Weights of a small image colorization model: 101725 training examples, 34.2 epochs.
Rows from block 5, named by matrix and row number. Each number is 200 + 40 x the weight over the matrix's rms, rounded and kept within 0 to 999. All counts start at 0.
# conv: 3x3 conv (model.mid.1.conv.weight, 192x192x3x3), inputs 99-109, a 3x3 kernel for each
conv.54,204,168,172,205,206,193,197,132,117,183,159,208,252,153,219,224,202,190,176,169,170,164,190,176,189,131,117,173,136,168,165,88,50,223,126,86,188,176,222,201,172,196,228,215,218,234,169,181,205,203,184,170,193,114,205,229,194,164,152,107,266,247,229,321,279,251,191,166,175,180,201,183,209,159,183,196,174,167,182,143,110,221,133,158,159,108,50,230,145,95,198,158,209,208,213,187,210,214,194
conv.55,197,189,192,160,207,198,162,161,159,193,169,182,171,159,164,171,199,195,183,209,214,222,200,234,134,133,190,197,195,203,95,126,187,155,222,222,232,184,203,201,174,217,210,187,221,208,218,176,177,238,209,140,128,150,170,161,234,129,160,180,239,210,236,241,215,222,207,172,203,180,146,195,201,194,177,159,183,191,159,180,175,212,194,176,106,150,190,187,186,212,217,172,195,198,184,189,230,169,208
conv.56,198,204,193,177,164,186,182,141,165,208,194,187,217,163,176,179,207,174,190,192,199,198,206,226,168,164,181,208,209,207,191,178,172,162,170,129,232,204,194,204,221,195,197,173,185,191,161,191,196,177,222,170,192,180,203,201,184,198,180,179,211,206,194,209,214,205,192,216,202,203,194,218,193,204,190,195,192,167,218,162,145,211,205,221,187,189,185,171,169,152,211,218,184,213,214,210,213,221,222
conv.57,220,201,188,190,230,202,118,144,174,184,199,228,187,192,189,163,180,202,204,194,182,194,187,181,161,175,170,175,208,199,166,197,167,146,146,125,193,214,196,202,224,217,173,226,192,224,216,209,184,206,211,130,163,179,194,220,204,116,154,152,223,219,159,220,210,220,222,219,246,225,169,195,218,184,146,199,237,199,151,136,145,196,235,189,172,206,176,120,150,116,231,210,231,180,176,199,180,181,214
conv.58,181,201,164,106,155,218,145,141,195,163,187,158,176,213,179,211,207,232,215,223,220,97,188,198,123,172,243,117,180,208,107,108,171,169,126,182,186,217,193,186,181,194,203,167,222,189,191,198,119,127,159,161,118,187,120,155,196,157,146,184,173,200,172,247,233,140,248,205,154,292,235,184,194,217,196,124,173,208,204,137,175,132,172,202,88,106,195,145,131,186,225,204,226,209,202,166,202,219,213
conv.59,202,173,212,225,155,118,151,172,156,234,214,219,218,195,166,220,220,157,147,205,216,200,154,166,189,139,153,217,141,126,204,123,118,174,175,176,213,210,192,218,215,181,196,218,178,173,204,246,206,188,140,138,193,142,229,162,161,186,163,163,234,223,210,199,206,246,134,210,255,207,218,200,166,175,197,212,189,128,162,176,172,232,150,152,224,161,88,183,148,162,209,147,191,191,199,159,202,224,204
conv.60,205,145,161,189,236,176,122,178,221,126,63,128,102,237,199,109,254,200,187,151,195,207,160,138,123,205,206,179,156,132,136,236,219,132,221,209,98,39,101,101,244,248,76,263,195,189,197,183,252,265,178,176,196,221,161,183,167,127,178,220,133,255,178,154,136,110,163,218,233,182,235,186,186,136,131,143,273,209,121,179,222,218,191,145,164,233,227,136,212,210,144,89,152,105,247,215,130,224,212
conv.61,156,86,126,145,196,182,124,149,178,133,161,191,158,237,225,91,184,218,165,138,157,173,142,155,143,166,198,148,67,116,119,173,205,133,178,173,109,157,196,140,203,242,130,193,262,168,159,146,200,186,138,163,151,210,166,138,94,144,164,194,179,195,215,215,187,213,222,200,216,211,233,200,132,121,96,147,215,186,147,187,173,146,92,108,137,156,206,140,155,195,181,177,143,181,207,200,175,223,197
conv.62,187,151,184,140,122,175,240,121,183,182,194,203,180,198,188,242,160,218,166,173,174,206,152,186,209,137,237,191,170,160,127,115,150,197,199,186,240,227,234,239,250,228,209,179,166,200,206,214,162,125,103,214,174,166,167,124,148,183,175,152,218,204,248,236,204,229,260,260,235,172,134,129,188,185,189,77,94,168,196,154,151,192,148,142,139,50,131,179,163,170,212,234,232,145,239,175,195,197,168
conv.63,192,189,184,209,208,208,188,109,113,189,204,205,199,182,209,179,234,229,180,190,196,186,194,205,164,158,121,216,213,211,187,162,138,189,122,98,181,215,230,203,220,175,201,223,248,191,196,212,188,180,196,172,160,139,217,207,201,195,153,115,189,212,186,235,222,213,250,209,218,222,214,180,189,187,203,189,184,194,170,142,124,189,210,186,199,200,179,222,137,83,205,207,216,209,179,194,192,204,204
conv.64,173,195,216,155,132,155,172,188,204,176,177,203,170,198,211,165,205,213,195,199,190,153,113,210,204,206,202,178,144,184,185,164,191,172,198,230,184,224,187,153,205,206,180,208,211,201,169,181,191,137,152,182,192,186,164,118,150,226,199,216,215,175,208,224,222,184,199,203,195,196,222,174,188,190,230,178,166,152,218,208,182,183,130,166,185,134,170,215,215,224,163,229,210,203,217,210,159,178,195
conv.65,203,198,195,159,139,208,196,132,137,209,175,218,143,179,176,188,174,144,227,190,230,181,128,207,204,128,213,174,134,206,132,91,194,148,100,140,209,188,173,222,198,219,187,245,211,224,197,182,204,132,145,189,99,123,188,130,184,179,127,185,189,175,189,192,188,190,194,190,186,210,186,175,195,210,226,102,104,173,201,107,104,191,183,216,155,86,198,171,86,129,228,172,214,214,142,190,212,213,188
conv.66,213,195,213,199,184,186,201,171,140,211,198,195,157,190,172,186,159,209,230,220,225,222,215,227,207,208,182,191,181,194,208,148,125,224,149,84,217,238,218,168,230,220,193,220,199,185,193,186,194,211,183,181,191,155,205,211,206,176,194,126,217,207,182,159,166,204,214,217,208,219,221,225,171,182,194,195,139,182,198,148,130,184,193,200,185,172,123,212,191,68,185,216,214,174,205,210,183,154,218
conv.67,162,152,169,156,150,156,107,136,162,189,221,148,230,207,187,211,253,225,204,180,174,157,176,161,171,167,179,123,159,177,118,143,145,206,188,172,194,209,165,216,233,196,209,240,179,187,158,130,174,145,176,144,157,162,137,161,163,144,141,145,188,198,156,162,174,146,196,206,164,196,241,185,198,182,139,189,184,131,144,144,166,126,142,155,71,146,151,161,135,122,175,206,167,241,204,192,198,228,175
conv.68,203,216,210,77,139,212,108,75,144,198,216,196,151,192,181,139,190,220,205,207,192,144,158,205,98,121,190,154,180,193,92,115,169,76,92,94,227,211,211,193,224,190,216,197,192,213,165,175,111,121,201,143,137,140,112,185,186,104,140,114,211,139,212,231,209,214,225,233,208,295,263,283,211,198,179,118,141,178,138,88,114,148,194,200,39,97,156,102,86,84,207,184,225,176,189,163,256,190,186
conv.69,227,164,180,134,188,180,138,113,194,253,195,213,189,259,209,151,199,236,236,208,202,248,165,191,97,149,165,206,147,132,151,154,205,151,195,211,180,164,190,169,238,254,164,205,238,221,228,194,215,194,151,139,89,190,224,208,151,158,125,167,190,184,237,196,208,186,174,184,158,205,236,189,207,190,170,155,224,195,141,141,185,209,168,158,118,141,173,147,161,193,215,176,144,202,236,205,190,221,209
conv.70,175,183,203,207,185,242,181,98,123,174,203,166,154,188,167,151,168,233,226,220,247,241,228,206,169,123,125,217,212,210,157,89,153,149,98,153,182,221,229,180,191,199,211,215,218,224,210,243,210,189,199,204,91,104,181,190,195,168,137,126,164,190,241,171,192,158,199,203,137,269,272,211,186,156,206,169,171,232,190,110,146,238,208,213,179,109,139,156,68,94,206,201,193,205,208,211,250,204,235
conv.71,212,202,216,180,187,210,220,157,122,211,216,179,199,167,204,208,227,179,216,202,186,189,209,238,205,169,153,193,188,161,179,116,93,199,143,69,213,187,187,183,199,158,237,204,182,218,213,184,195,209,234,184,200,126,181,175,205,187,157,137,216,243,206,249,239,218,230,210,211,177,210,205,215,227,170,184,208,182,232,150,114,181,198,190,183,146,146,200,144,70,199,228,177,182,157,171,188,219,189
conv.72,195,204,215,126,143,180,189,213,196,203,220,195,178,172,173,198,183,190,234,211,188,149,189,224,199,193,204,121,183,203,122,188,199,215,238,172,175,207,240,197,214,216,180,207,187,219,188,185,159,142,187,197,197,206,161,134,184,186,206,192,237,229,185,197,180,169,193,197,186,185,200,216,190,201,203,142,125,177,184,158,176,115,194,217,133,161,209,212,210,193,235,235,248,184,195,160,191,216,224
conv.73,165,166,199,231,145,137,142,153,137,212,185,244,180,223,207,192,210,165,187,220,221,189,159,169,201,149,104,227,186,191,165,128,115,149,127,136,183,198,203,213,202,209,175,203,214,188,223,240,215,188,124,174,173,137,259,181,179,142,151,188,185,185,195,201,215,177,170,202,184,250,236,197,153,161,211,233,144,120,161,155,139,228,189,179,205,159,98,148,133,109,228,249,201,198,209,177,199,221,158
conv.74,175,218,196,163,223,110,87,159,225,244,198,178,199,200,167,201,234,174,225,246,194,170,170,184,157,230,193,178,193,182,134,175,191,98,160,149,245,204,168,206,208,182,201,233,239,182,218,212,166,155,139,100,178,185,137,151,146,68,122,185,178,194,132,167,143,194,203,129,190,203,188,190,192,198,187,156,189,128,73,175,229,150,221,207,125,184,175,70,138,177,213,170,183,192,191,197,161,208,192
conv.75,199,156,203,205,207,162,175,123,140,185,203,184,190,169,209,201,214,164,188,192,238,193,202,189,173,184,161,194,200,215,188,176,116,199,148,105,192,191,189,195,211,199,222,210,202,202,181,222,214,225,196,202,189,162,184,184,201,218,135,135,148,198,178,237,208,210,219,181,218,198,189,207,216,169,188,187,172,173,167,145,167,201,216,198,191,214,134,201,149,125,181,196,174,207,179,211,163,192,171
conv.76,220,169,153,122,144,177,170,132,208,198,213,227,174,215,257,170,202,214,192,223,205,112,164,168,139,194,202,124,107,172,111,140,216,129,162,203,215,212,189,194,229,260,167,175,265,215,192,205,135,133,140,146,95,218,174,160,179,126,151,203,193,210,242,258,240,219,162,168,214,126,127,175,222,184,202,146,152,201,154,142,154,173,110,166,99,90,223,116,133,188,187,216,218,165,159,202,146,218,209
conv.77,207,185,224,203,177,191,195,141,151,168,192,195,224,160,199,196,202,183,199,230,194,190,202,206,178,140,147,170,184,187,176,130,141,197,132,113,198,196,211,238,208,222,201,213,192,202,224,232,234,183,218,200,167,135,214,212,220,221,151,134,171,177,196,190,183,221,214,170,193,169,193,158,181,191,187,190,191,184,190,152,157,206,207,177,191,164,138,173,92,102,209,204,195,224,217,195,217,250,203
conv.78,191,124,90,161,224,206,195,171,201,149,127,132,182,221,155,206,181,202,170,148,160,215,203,179,197,167,206,138,118,88,210,194,182,188,206,212,205,184,147,206,209,178,227,153,201,177,132,104,174,180,178,191,177,208,200,210,182,222,204,218,227,154,214,246,291,253,219,226,200,212,239,245,225,102,66,168,234,210,216,200,209,186,162,87,205,212,193,157,188,193,186,166,145,188,188,225,238,180,218
conv.79,192,199,209,189,213,184,193,111,132,163,159,226,177,166,214,242,224,194,196,181,221,203,240,224,182,140,133,184,202,201,164,155,126,221,173,124,164,212,183,225,187,204,218,204,212,181,191,225,160,210,205,208,186,135,218,218,232,216,151,135,175,198,191,206,197,226,214,169,208,177,173,190,216,197,214,168,209,161,218,154,131,174,212,200,191,189,116,204,166,112,173,171,205,204,177,206,175,199,161
conv.80,216,200,222,176,147,163,132,116,148,168,199,212,174,176,210,161,173,205,200,202,236,188,166,198,161,180,199,170,188,204,137,132,144,126,127,91,202,220,226,190,246,213,217,276,246,185,164,222,179,178,168,174,149,182,179,214,229,163,174,157,136,134,176,217,178,191,203,174,205,206,169,207,195,192,192,166,148,159,177,125,160,188,179,222,170,152,178,117,96,100,260,213,209,159,179,154,179,181,229
conv.81,120,103,111,132,209,181,180,166,186,94,108,140,6,235,228,26,208,214,131,143,188,142,130,106,151,141,196,147,131,120,69,228,208,124,204,192,55,93,156,19,195,253,64,213,229,173,170,169,247,194,137,184,208,216,120,118,126,156,203,199,132,249,209,154,172,151,137,221,197,133,180,187,123,108,104,116,211,173,159,199,209,146,135,107,152,187,223,168,194,200,110,127,141,86,207,214,99,234,224
conv.82,188,196,190,186,181,172,197,178,146,186,194,197,205,192,233,222,237,188,188,218,223,186,223,218,195,150,142,187,208,188,195,160,123,213,169,143,208,185,212,215,202,170,226,220,193,190,195,215,191,228,213,193,211,137,208,207,188,219,188,118,190,198,216,178,223,215,188,206,206,170,200,191,201,194,169,188,189,177,202,189,129,199,224,195,208,182,111,187,173,121,202,178,191,218,206,193,215,222,215
conv.83,143,133,201,190,116,99,201,236,208,187,179,182,203,183,188,211,195,193,143,157,191,189,136,141,201,202,187,167,98,118,196,172,102,178,241,249,224,192,169,226,206,195,212,204,176,139,143,177,213,166,116,207,201,211,230,164,49,210,200,210,188,211,236,227,200,228,218,190,191,217,179,192,157,117,158,212,128,137,206,205,205,178,108,124,227,172,73,180,197,248,192,198,208,201,221,240,216,217,199
conv.84,218,188,197,173,179,173,124,153,231,228,170,205,180,195,234,219,189,246,221,206,165,172,208,158,163,187,182,145,177,158,146,189,198,175,153,179,188,198,194,230,222,216,190,218,232,186,191,212,154,185,194,145,159,203,140,198,168,99,152,204,148,161,170,189,223,258,189,174,215,205,171,209,207,192,215,163,194,143,152,183,226,172,158,170,138,165,186,139,145,169,186,228,202,199,202,219,205,202,217
conv.85,175,195,218,111,141,92,149,176,123,237,220,242,209,220,173,171,158,145,182,225,195,163,223,148,168,220,147,192,196,127,173,128,20,153,162,102,220,255,188,194,211,184,206,200,206,191,215,206,164,201,123,149,162,98,187,185,170,149,138,127,176,181,235,235,254,234,202,203,204,225,213,222,195,195,221,171,160,160,198,176,135,195,218,192,156,128,21,153,127,118,164,201,191,146,188,165,201,211,159
conv.86,211,203,231,159,105,158,232,201,224,162,190,174,190,177,220,203,187,212,216,208,225,194,144,158,251,205,207,144,108,179,190,124,196,215,198,229,174,171,215,218,188,237,203,195,198,234,196,198,184,126,118,195,201,202,180,100,131,199,204,214,190,224,246,224,185,155,207,231,158,214,220,181,184,186,227,178,154,167,241,204,198,187,121,189,175,115,178,186,222,219,190,162,184,227,213,220,240,205,184