From a checkpoint of a small image colorization model.
Data: trained on regions of photos with short descriptions (Visual Genome), 101725 training examples.
Rows from block 6 of a small image colorization model, named by matrix and row number. Each number is 128 + 24 x the weight over its row's rms, rounded and kept within 0 to 255. All counts start at 0. After the name is the row's rms in percent of the matrix's.
After each channel's rows are labels from the 100 images, of 14976, where the channel reaches its highest value: "peak at" is the part of the image that holds the peak. Only what is clearly more common there than usual is listed. The data: regions of photos with short descriptions (Visual Genome). In brackets: how many of the 100, against the usual share in percent.
# conv: 3x3 conv (model.decb.0.0.conv.weight, 192x384x3x3, each kernel summed), inputs 55-109

conv.72 090 [154 119 139 149 110 119 126 124 114 109 111 131 162 157 115 106 100  74 105  93 125  82 155 111  88 153 126 143 133 143 133 114 112 103 103 149 150 128 116 148  91 110  82 138 144 114 104 139 126 157 115 149 106 119 131]
peak at: bottom left (26 vs 9.8)

conv.14 092 [104 135 133 122 124 137 164 118 117 114 119 129 115 137 128 131 125 127 131 145 149 152 129 154 130 112 125 121 107 108 117 131 130 118 121 109 138 137 113 143 140 136 123 172 134 131 142 124 119  90 104 122 151 156  98]
peak at: top left (36 vs 9.8)

conv.83 070 [107 125  97  99 144 123  93 122 159 136 136 150 102 121 136 129 133 220 132 123 153 121 102 121  90 155 153 128 139 152 125 128 136 140  99 122 101 114 141 131 169  77 119 102 130 116 147 212 106 135 136 112 114 140 149]
peak at: top left (100 vs 9.8)

conv.138 103 [145 105 147 160 109 126 141 128 139 127 125 126 146 125  89 138  99 102 116 114 129 130 135 103 138 145 109 115 123 114 140 113 122 104 132 135 143 123  79 137 102 115  85 137 151 138 104 141 112 140  90 109 101 132 114]
peak at: bottom left (25 vs 9.8)

conv.13 060 [123 133 144 101  98 120 115 134 140 138 124 142 112 129 130 125 111 157 122 115 138 120 144 128 113 130 130 109 122 114 146 148 132 108 113 110 114 121 132 164 132 131 136 137 124 127 149 162 126 119 120 123 128 127 125]
peak at: top left (100 vs 9.8)

conv.57 108 [182 106 126 153 100 125  91 120 147 153 153 116 141 113 104 130 123 153 112 127 108 133 104 106 133 167 105 118 146 175 160 129 128  99 131 162 119 115 101 107 101 115 121 141 149 110  84 124 113 155  92 113  78 100 180]
peak at: bottom left (41 vs 9.8)

conv.67 144 [148 133 122 134 121 129 104 160 140 147 151 128 122 125 139 117 130 133 133 121 107 122 109 131 143 147 118 130 130 154 149 141 103 109 117 144 131 120 123 151 114 117 135 124 123 126 123 109 144 138 124 127 110  97 153]
peak at: top right (36 vs 9.8)

conv.6 127 [115 157 130 109 142 134 136 117 129 114 110 154 102 126 144 138 138 163 140 143 140 131 132 131 127 100 134 121 109 106 112 137 133 158 149 118 100 142 146 132 156 144 142 128 110 134 140 128 136 114 143 126 153 143 126]
peak at: top left (67 vs 9.8)

conv.0 111 [120 111 135 112 109 128 145 131 141 142 138 141 142 136 118  97 127  65 125 119 109 139 133 111 123 132 107 110 129 133 163 132 112 100 101 126 150 111 114 131 124 123 133 149 148 115 143 120 121 124 112 123 108 132 120]
peak at: bottom left (30 vs 9.8)

conv.34 069 [120 121 116 109 117 110 144 139 138 119 121 130 130 121 135 110 147 100 122 126 138 119 135 103 123 126 136 103 144 115 145 134 116 117 120 110 152 139 126 149 141 117 119 135 125  92 168 138 122 113 145 138 111 143 111]
peak at: top left (54 vs 9.8)

conv.144 158 [118 127 129 139 130 135 120 135 143 134 133 139 116 125 125 127 117 114 127 126 134 121 118 131 131 133 113 130 132 129 121 116 119 119 114 133 121 117 112 127 134 119 122 134 144 127 121 137 128 135 123 125 123 125 135]
peak at: bottom right (33 vs 9.8)

conv.99 121 [187 116 145 147 106 124  65 138 153 160 162 140 135 120 110 110 126 137 128  97  90  90 115  92 146 145  99 112 141 180 168 139 124 102 142 167 124 107 118 133 123 125 129  98 128 123 110 105 135 165 134 116  87  72 180]
peak at: bottom left (30 vs 9.8)

conv.188 117 [174 113 106 141 121 138  92 141 146 167 179 122 105 107 140 127 166 149 151 167 109 167  85 124 157 132 134  95 153 155 143 139 127 118 144 136  97 118 134 119 125 120 157 139 113 113 102 122 142 140 109 104  98 109 163]
peak at: top right (35 vs 9.8)

conv.4 100 [129 111 141 138 128 118 147  91 125 106 111 113 147 136 105 127 132 140 104 124 146 125 127 111 118 110 133 123 136 109 126 115 119 134 128 128 111 143 113 137 141 124 102 147 142 118 138 141 106 118 133 120 134 153 112]
peak at: bottom left (33 vs 9.8)

conv.92 116 [ 94 133 138 114 129 114 166 132 121 103 112 139 136 124 123 130 106  93 122 116 147 113 151 135 127 118 127 137 106  89 118 121 133 127 128 114 149 129 115 140 124 136 115 123 143 122 145 149 114 117 125 133 144 157  93]
peak at: bottom left (27 vs 9.8); top left (27 vs 9.8)

conv.44 067 [101 118 100  95 137 124  88 127 174 136 140 148  94 127 131 130 127 225 139 120 157 124 107 128  94 153 144 121 139 149 140 127 139 134  96 126 107 104 140 138 168  83 115 107 130 121 148 218 105 137 136 108 114 139 143]
peak at: top left (100 vs 9.8)

conv.26 104 [131 112 128 140 116 121 114 115 129 135 127 126 130 131 113 135 114 141 118 113 130 137 142 133 121 147 124 127 134 136 134 117 122 111 118 132 126 123 121 132 112 122 105 137 130 134 106 158 112 146 119 121 124 117 135]
peak at: bottom right (42 vs 9.8); top right (40 vs 9.8)

conv.180 109 [122 113 139 146 123 126 134 106 131 110 107 129 127 143 113 164  93 133 118 142 150 155 125 130 123 141 113 108  97 112 123 116 139 126 136 135 123 128  78 116 117 104 107 139 161 124  97 159  90 151 110 109 115 147 122]
peak at: bottom left (27 vs 9.8)

conv.137 067 [131 131 131 147  99 113 117 137 128 128 136 137 135 115 108 150 116 109 106 115 125 149 133 118 123 131 110 129 120 126 159 122 129 114 134 137 135 130 102 127 135 131 124 124 130 125 130 128 132 154 114 118 109 102 155]
peak at: top left (100 vs 9.8)

conv.191 067 [112 119 106 112 100 105 103 125 152 141 141 142 123 119 108 126 139 187 107 103 131 132 125 109 112 176 141 124 128 165 150 149 129  80 108 124 137 126 129 148 146 116 124 123 118 109 144 179 123 152 138 126 117 133 165]
peak at: top left (100 vs 9.8)

conv.66 110 [160 122 154 137 109 106 119 125 128 130 112 121 149 125 103 134 117 161 114  96 108 119 151 100 136 135 105 127 129 135 155 115 108 122 146 148 139 117 114 134 128 143  99 119 133 130 132 112 122 135 117 135 125 111 143]
peak at: bottom left (43 vs 9.8)

conv.75 121 [141 118 135 144 103  91 101 113 134 120 121 106 170 130 100 115 121 100  98  94 118 104 158 107  94 150 124 153 148 152 138  96  97 116 121 136 154 127 133 139 106 121  95 110 124 117 121 139 120 167 141 159 118 102 141]
peak at: bottom right (26 vs 9.8)

conv.91 104 [103 117 144 109 132 116 171 115 136  98 102 105 144 145 119 121 130  34 124 115 143 107 143 110 113 103 140 141 125  98 117 102 119 121 116 106 163 127 110 137 128 130 108 149 173 100 156 137 107 103 146 139 130 167  84]
peak at: top right (52 vs 9.8)

conv.25 108 [110 146 116 118 142 143 139 137 131 138 126 146 129 133 136 120 125  76 146 136 136 100 127 151 142 116 111 153 108 118 107 130 124 120 107 130 126 113 130 106 121 137 133 137 125 130 151  99 145 130 129 137 119 137 106]
peak at: top left (33 vs 9.8)

conv.163 128 [155 122 133 161 111 116  95 148 134 160 157 116 145 108 120 151 124 120 130 127  90 127 124 101 159 133  99 140 125 153 146 120 133 128 160 156 116 113 116 113 112 131 142 101 130 122 110  96 153 155 146 130 101  88 160]
peak at: bottom left (27 vs 9.8)

conv.112 156 [155 125 128 138 106 114 111 130 133 140 142 121 143 121 122 126 130 108 117 123 110 133 134 117 136 150 112 129 131 144 152 122 120 108 135 144 131 124 129 132 108 120 124 130 124 122 107 120 132 140 123 124 107 100 148]
peak at: bottom left (48 vs 9.8)

conv.156 088 [158 137 140 150  90 114 110 164 107 136 124 121 145 114 116 140 123 100 106 123  73 150 138 126 152 144  99 129 114 146 161 143 118 106 162 149 158 119 110 138 108 137 144 113 116 154  95  93 144 156 104 135 126  82 152]
peak at: top left (28 vs 9.8)

conv.15 112 [123 144 110 125 134 137 121 128 130 135 136 135  96 119 139 144 130 140 139 158 141 150 105 144 131 137 129 121 118 131 119 143 137 138 133 131 107 133 136 117 132 121 153 130 116 136 119 140 123 137 126 117 128 131 147]
peak at: top right (35 vs 9.8); bottom right (27 vs 9.8)

conv.124 112 [120 151 123 137 141 154 122 108 109 136 143 143 110 115 151 138 133 119 136 159 131 156 118 142 141 121 136 122 139 135 109 140 154 146 146 138  84 125 151  76 110 127 175 121 104 168 107 124 147 130 124 125 140 122 146]
peak at: bottom right (44 vs 9.8); top right (27 vs 9.8)

conv.141 129 [166 102 137 170 123 138  93 131 130 148 141 107 152  90 103 127 124 110 121 132 109 139 106  94 142 152 108 134 139 157 133 103 138 109 135 155 135 103  97 108 101 105 126 127 160 139 110 116 122 154 114 112  84  88 161]
peak at: bottom right (36 vs 9.8); bottom left (28 vs 9.8)

conv.128 146 [180 103 139 151  97 117  91 143 148 159 164 113 145 114 118 116 139 164 120 129  90 136 112  93 143 164 109 117 150 172 171 135 115  92 144 159 126 114 110 121 114 123 126 126 125 114 101 111 133 154 112 112  83  87 174]
peak at: bottom left (45 vs 9.8)

conv.86 082 [140 125 130 117 116 117 115 130 142 142 144 132 139 127 122 113 141 124 127 109 127 129 135 138 109 135 122 134 133 137 140 127 122  90 128 129 135 129 143 130 102 126 135 127 104 128 129 158 131 147 142 128 139 120 143]
peak at: top left (100 vs 9.8)

conv.150 133 [188 108 120 164 100 129  65 130 143 161 155 126 146 117  99 122 114 113 132 123  88 129 110 113 136 151 103 123 145 188 160 122 127 103 130 165 119  97 121 117  93 120 126 134 134 117  88 106 140 177 115 115  84  60 187]
peak at: bottom left (37 vs 9.8)

conv.88 124 [155 117 123 134 114 128 107 141 146 161 165 126 132 109 131 140 135 135 130 131 110 121 116 118 151 148 125 135 139 141 150 133 141 111 147 152 125 109 123 114 107 110 154 124 134 108 114  99 132 133 133 118 106 103 145]
peak at: bottom left (30 vs 9.8); bottom right (25 vs 9.8)

conv.32 117 [121 145 112 124 137 142 126 129 119 128 127 136 106 124 147 130 119 127 138 141 134 139 117 142 135 134 126 124 119 120 114 147 127 132 124 120 116 137 128 128 136 125 141 144 129 135 120 137 127 125 129 121 137 130 133]
peak at: top right (59 vs 9.8); bottom right (29 vs 9.8)

conv.35 142 [179 111 150 157 110 138  89 135 159 159 167 136 132 119 130 106 121 139 134 113  92 113 124 106 145 140 110 118 154 168 161 131 112  92 137 157 121 108 113 119  99 120 121 127 139 140  99 106 132 145 126 107  88  92 160]
peak at: bottom left (34 vs 9.8); bottom right (31 vs 9.8)

conv.36 114 [158 126 133 140  94 127 122 149 141 148 172 124 136 115 127 126 120 142 132 129 106 127 129 110 151 149 114 112 130 157 162 143 124 107 145 156 142 123  99 121  95 111 123 140 150 110 108  99 125 124 113 132  81 106 151]
peak at: bottom left (44 vs 9.8)

conv.77 123 [117 146 135 124 142 126 131 118 129 109 102 156 116 134 127 138 115 129 122 130 139 123 140 134 114 118 120 131 108 111 113 113 134 135 127 127 118 128 139 129 142 142 122 120 128 138 131 146 129 128 140 130 144 136 125]
peak at: top right (42 vs 9.8); top left (39 vs 9.8)

conv.183 109 [139 162 143 131 152 151 125 122 107 122 108 155 121 128 132 133 121  89 128 128 117 132 134 127 137 106 108 143 120 116  97 115 137 138 133 133 106 126 144 108 145 147 148 127 127 158 133 115 155 124 139 135 140 116 129]
peak at: top right (56 vs 9.8)

conv.174 124 [128 126 113 127 129 138 129 121 136 146 149 113 113 132 147 123 138 160 145 140 136 141 109 131 130 133 141 118 145 127 128 138 110 129 122 121 116 126 140 128 113 119 136 145 118 123 120 133 127 122 134 130 118 142 126]
peak at: top left (49 vs 9.8)

conv.93 113 [122 139 116 123 113 106 125 136 120 124 121 129 128 123 124 135 139 157 117 135 130 132 123 131 128 127 121 135 114 124 129 147 123 142 139 128 125 141 137 148 132 144 141 118 114 117 115 119 126 131 135 144 136 123 135]
peak at: bottom right (27 vs 9.8)

conv.123 100 [143 123 124 127 118 105 109 146 121 127 112 129 157 137  83 139 115  99 122  97 109 106 156 132 117 118 114 160 103 125 145 108 143 112 124 132 153 116 125 125  98 131 140  94 135 109 128 128 111 160 121 147 117 100 132]
peak at: bottom left (32 vs 9.8)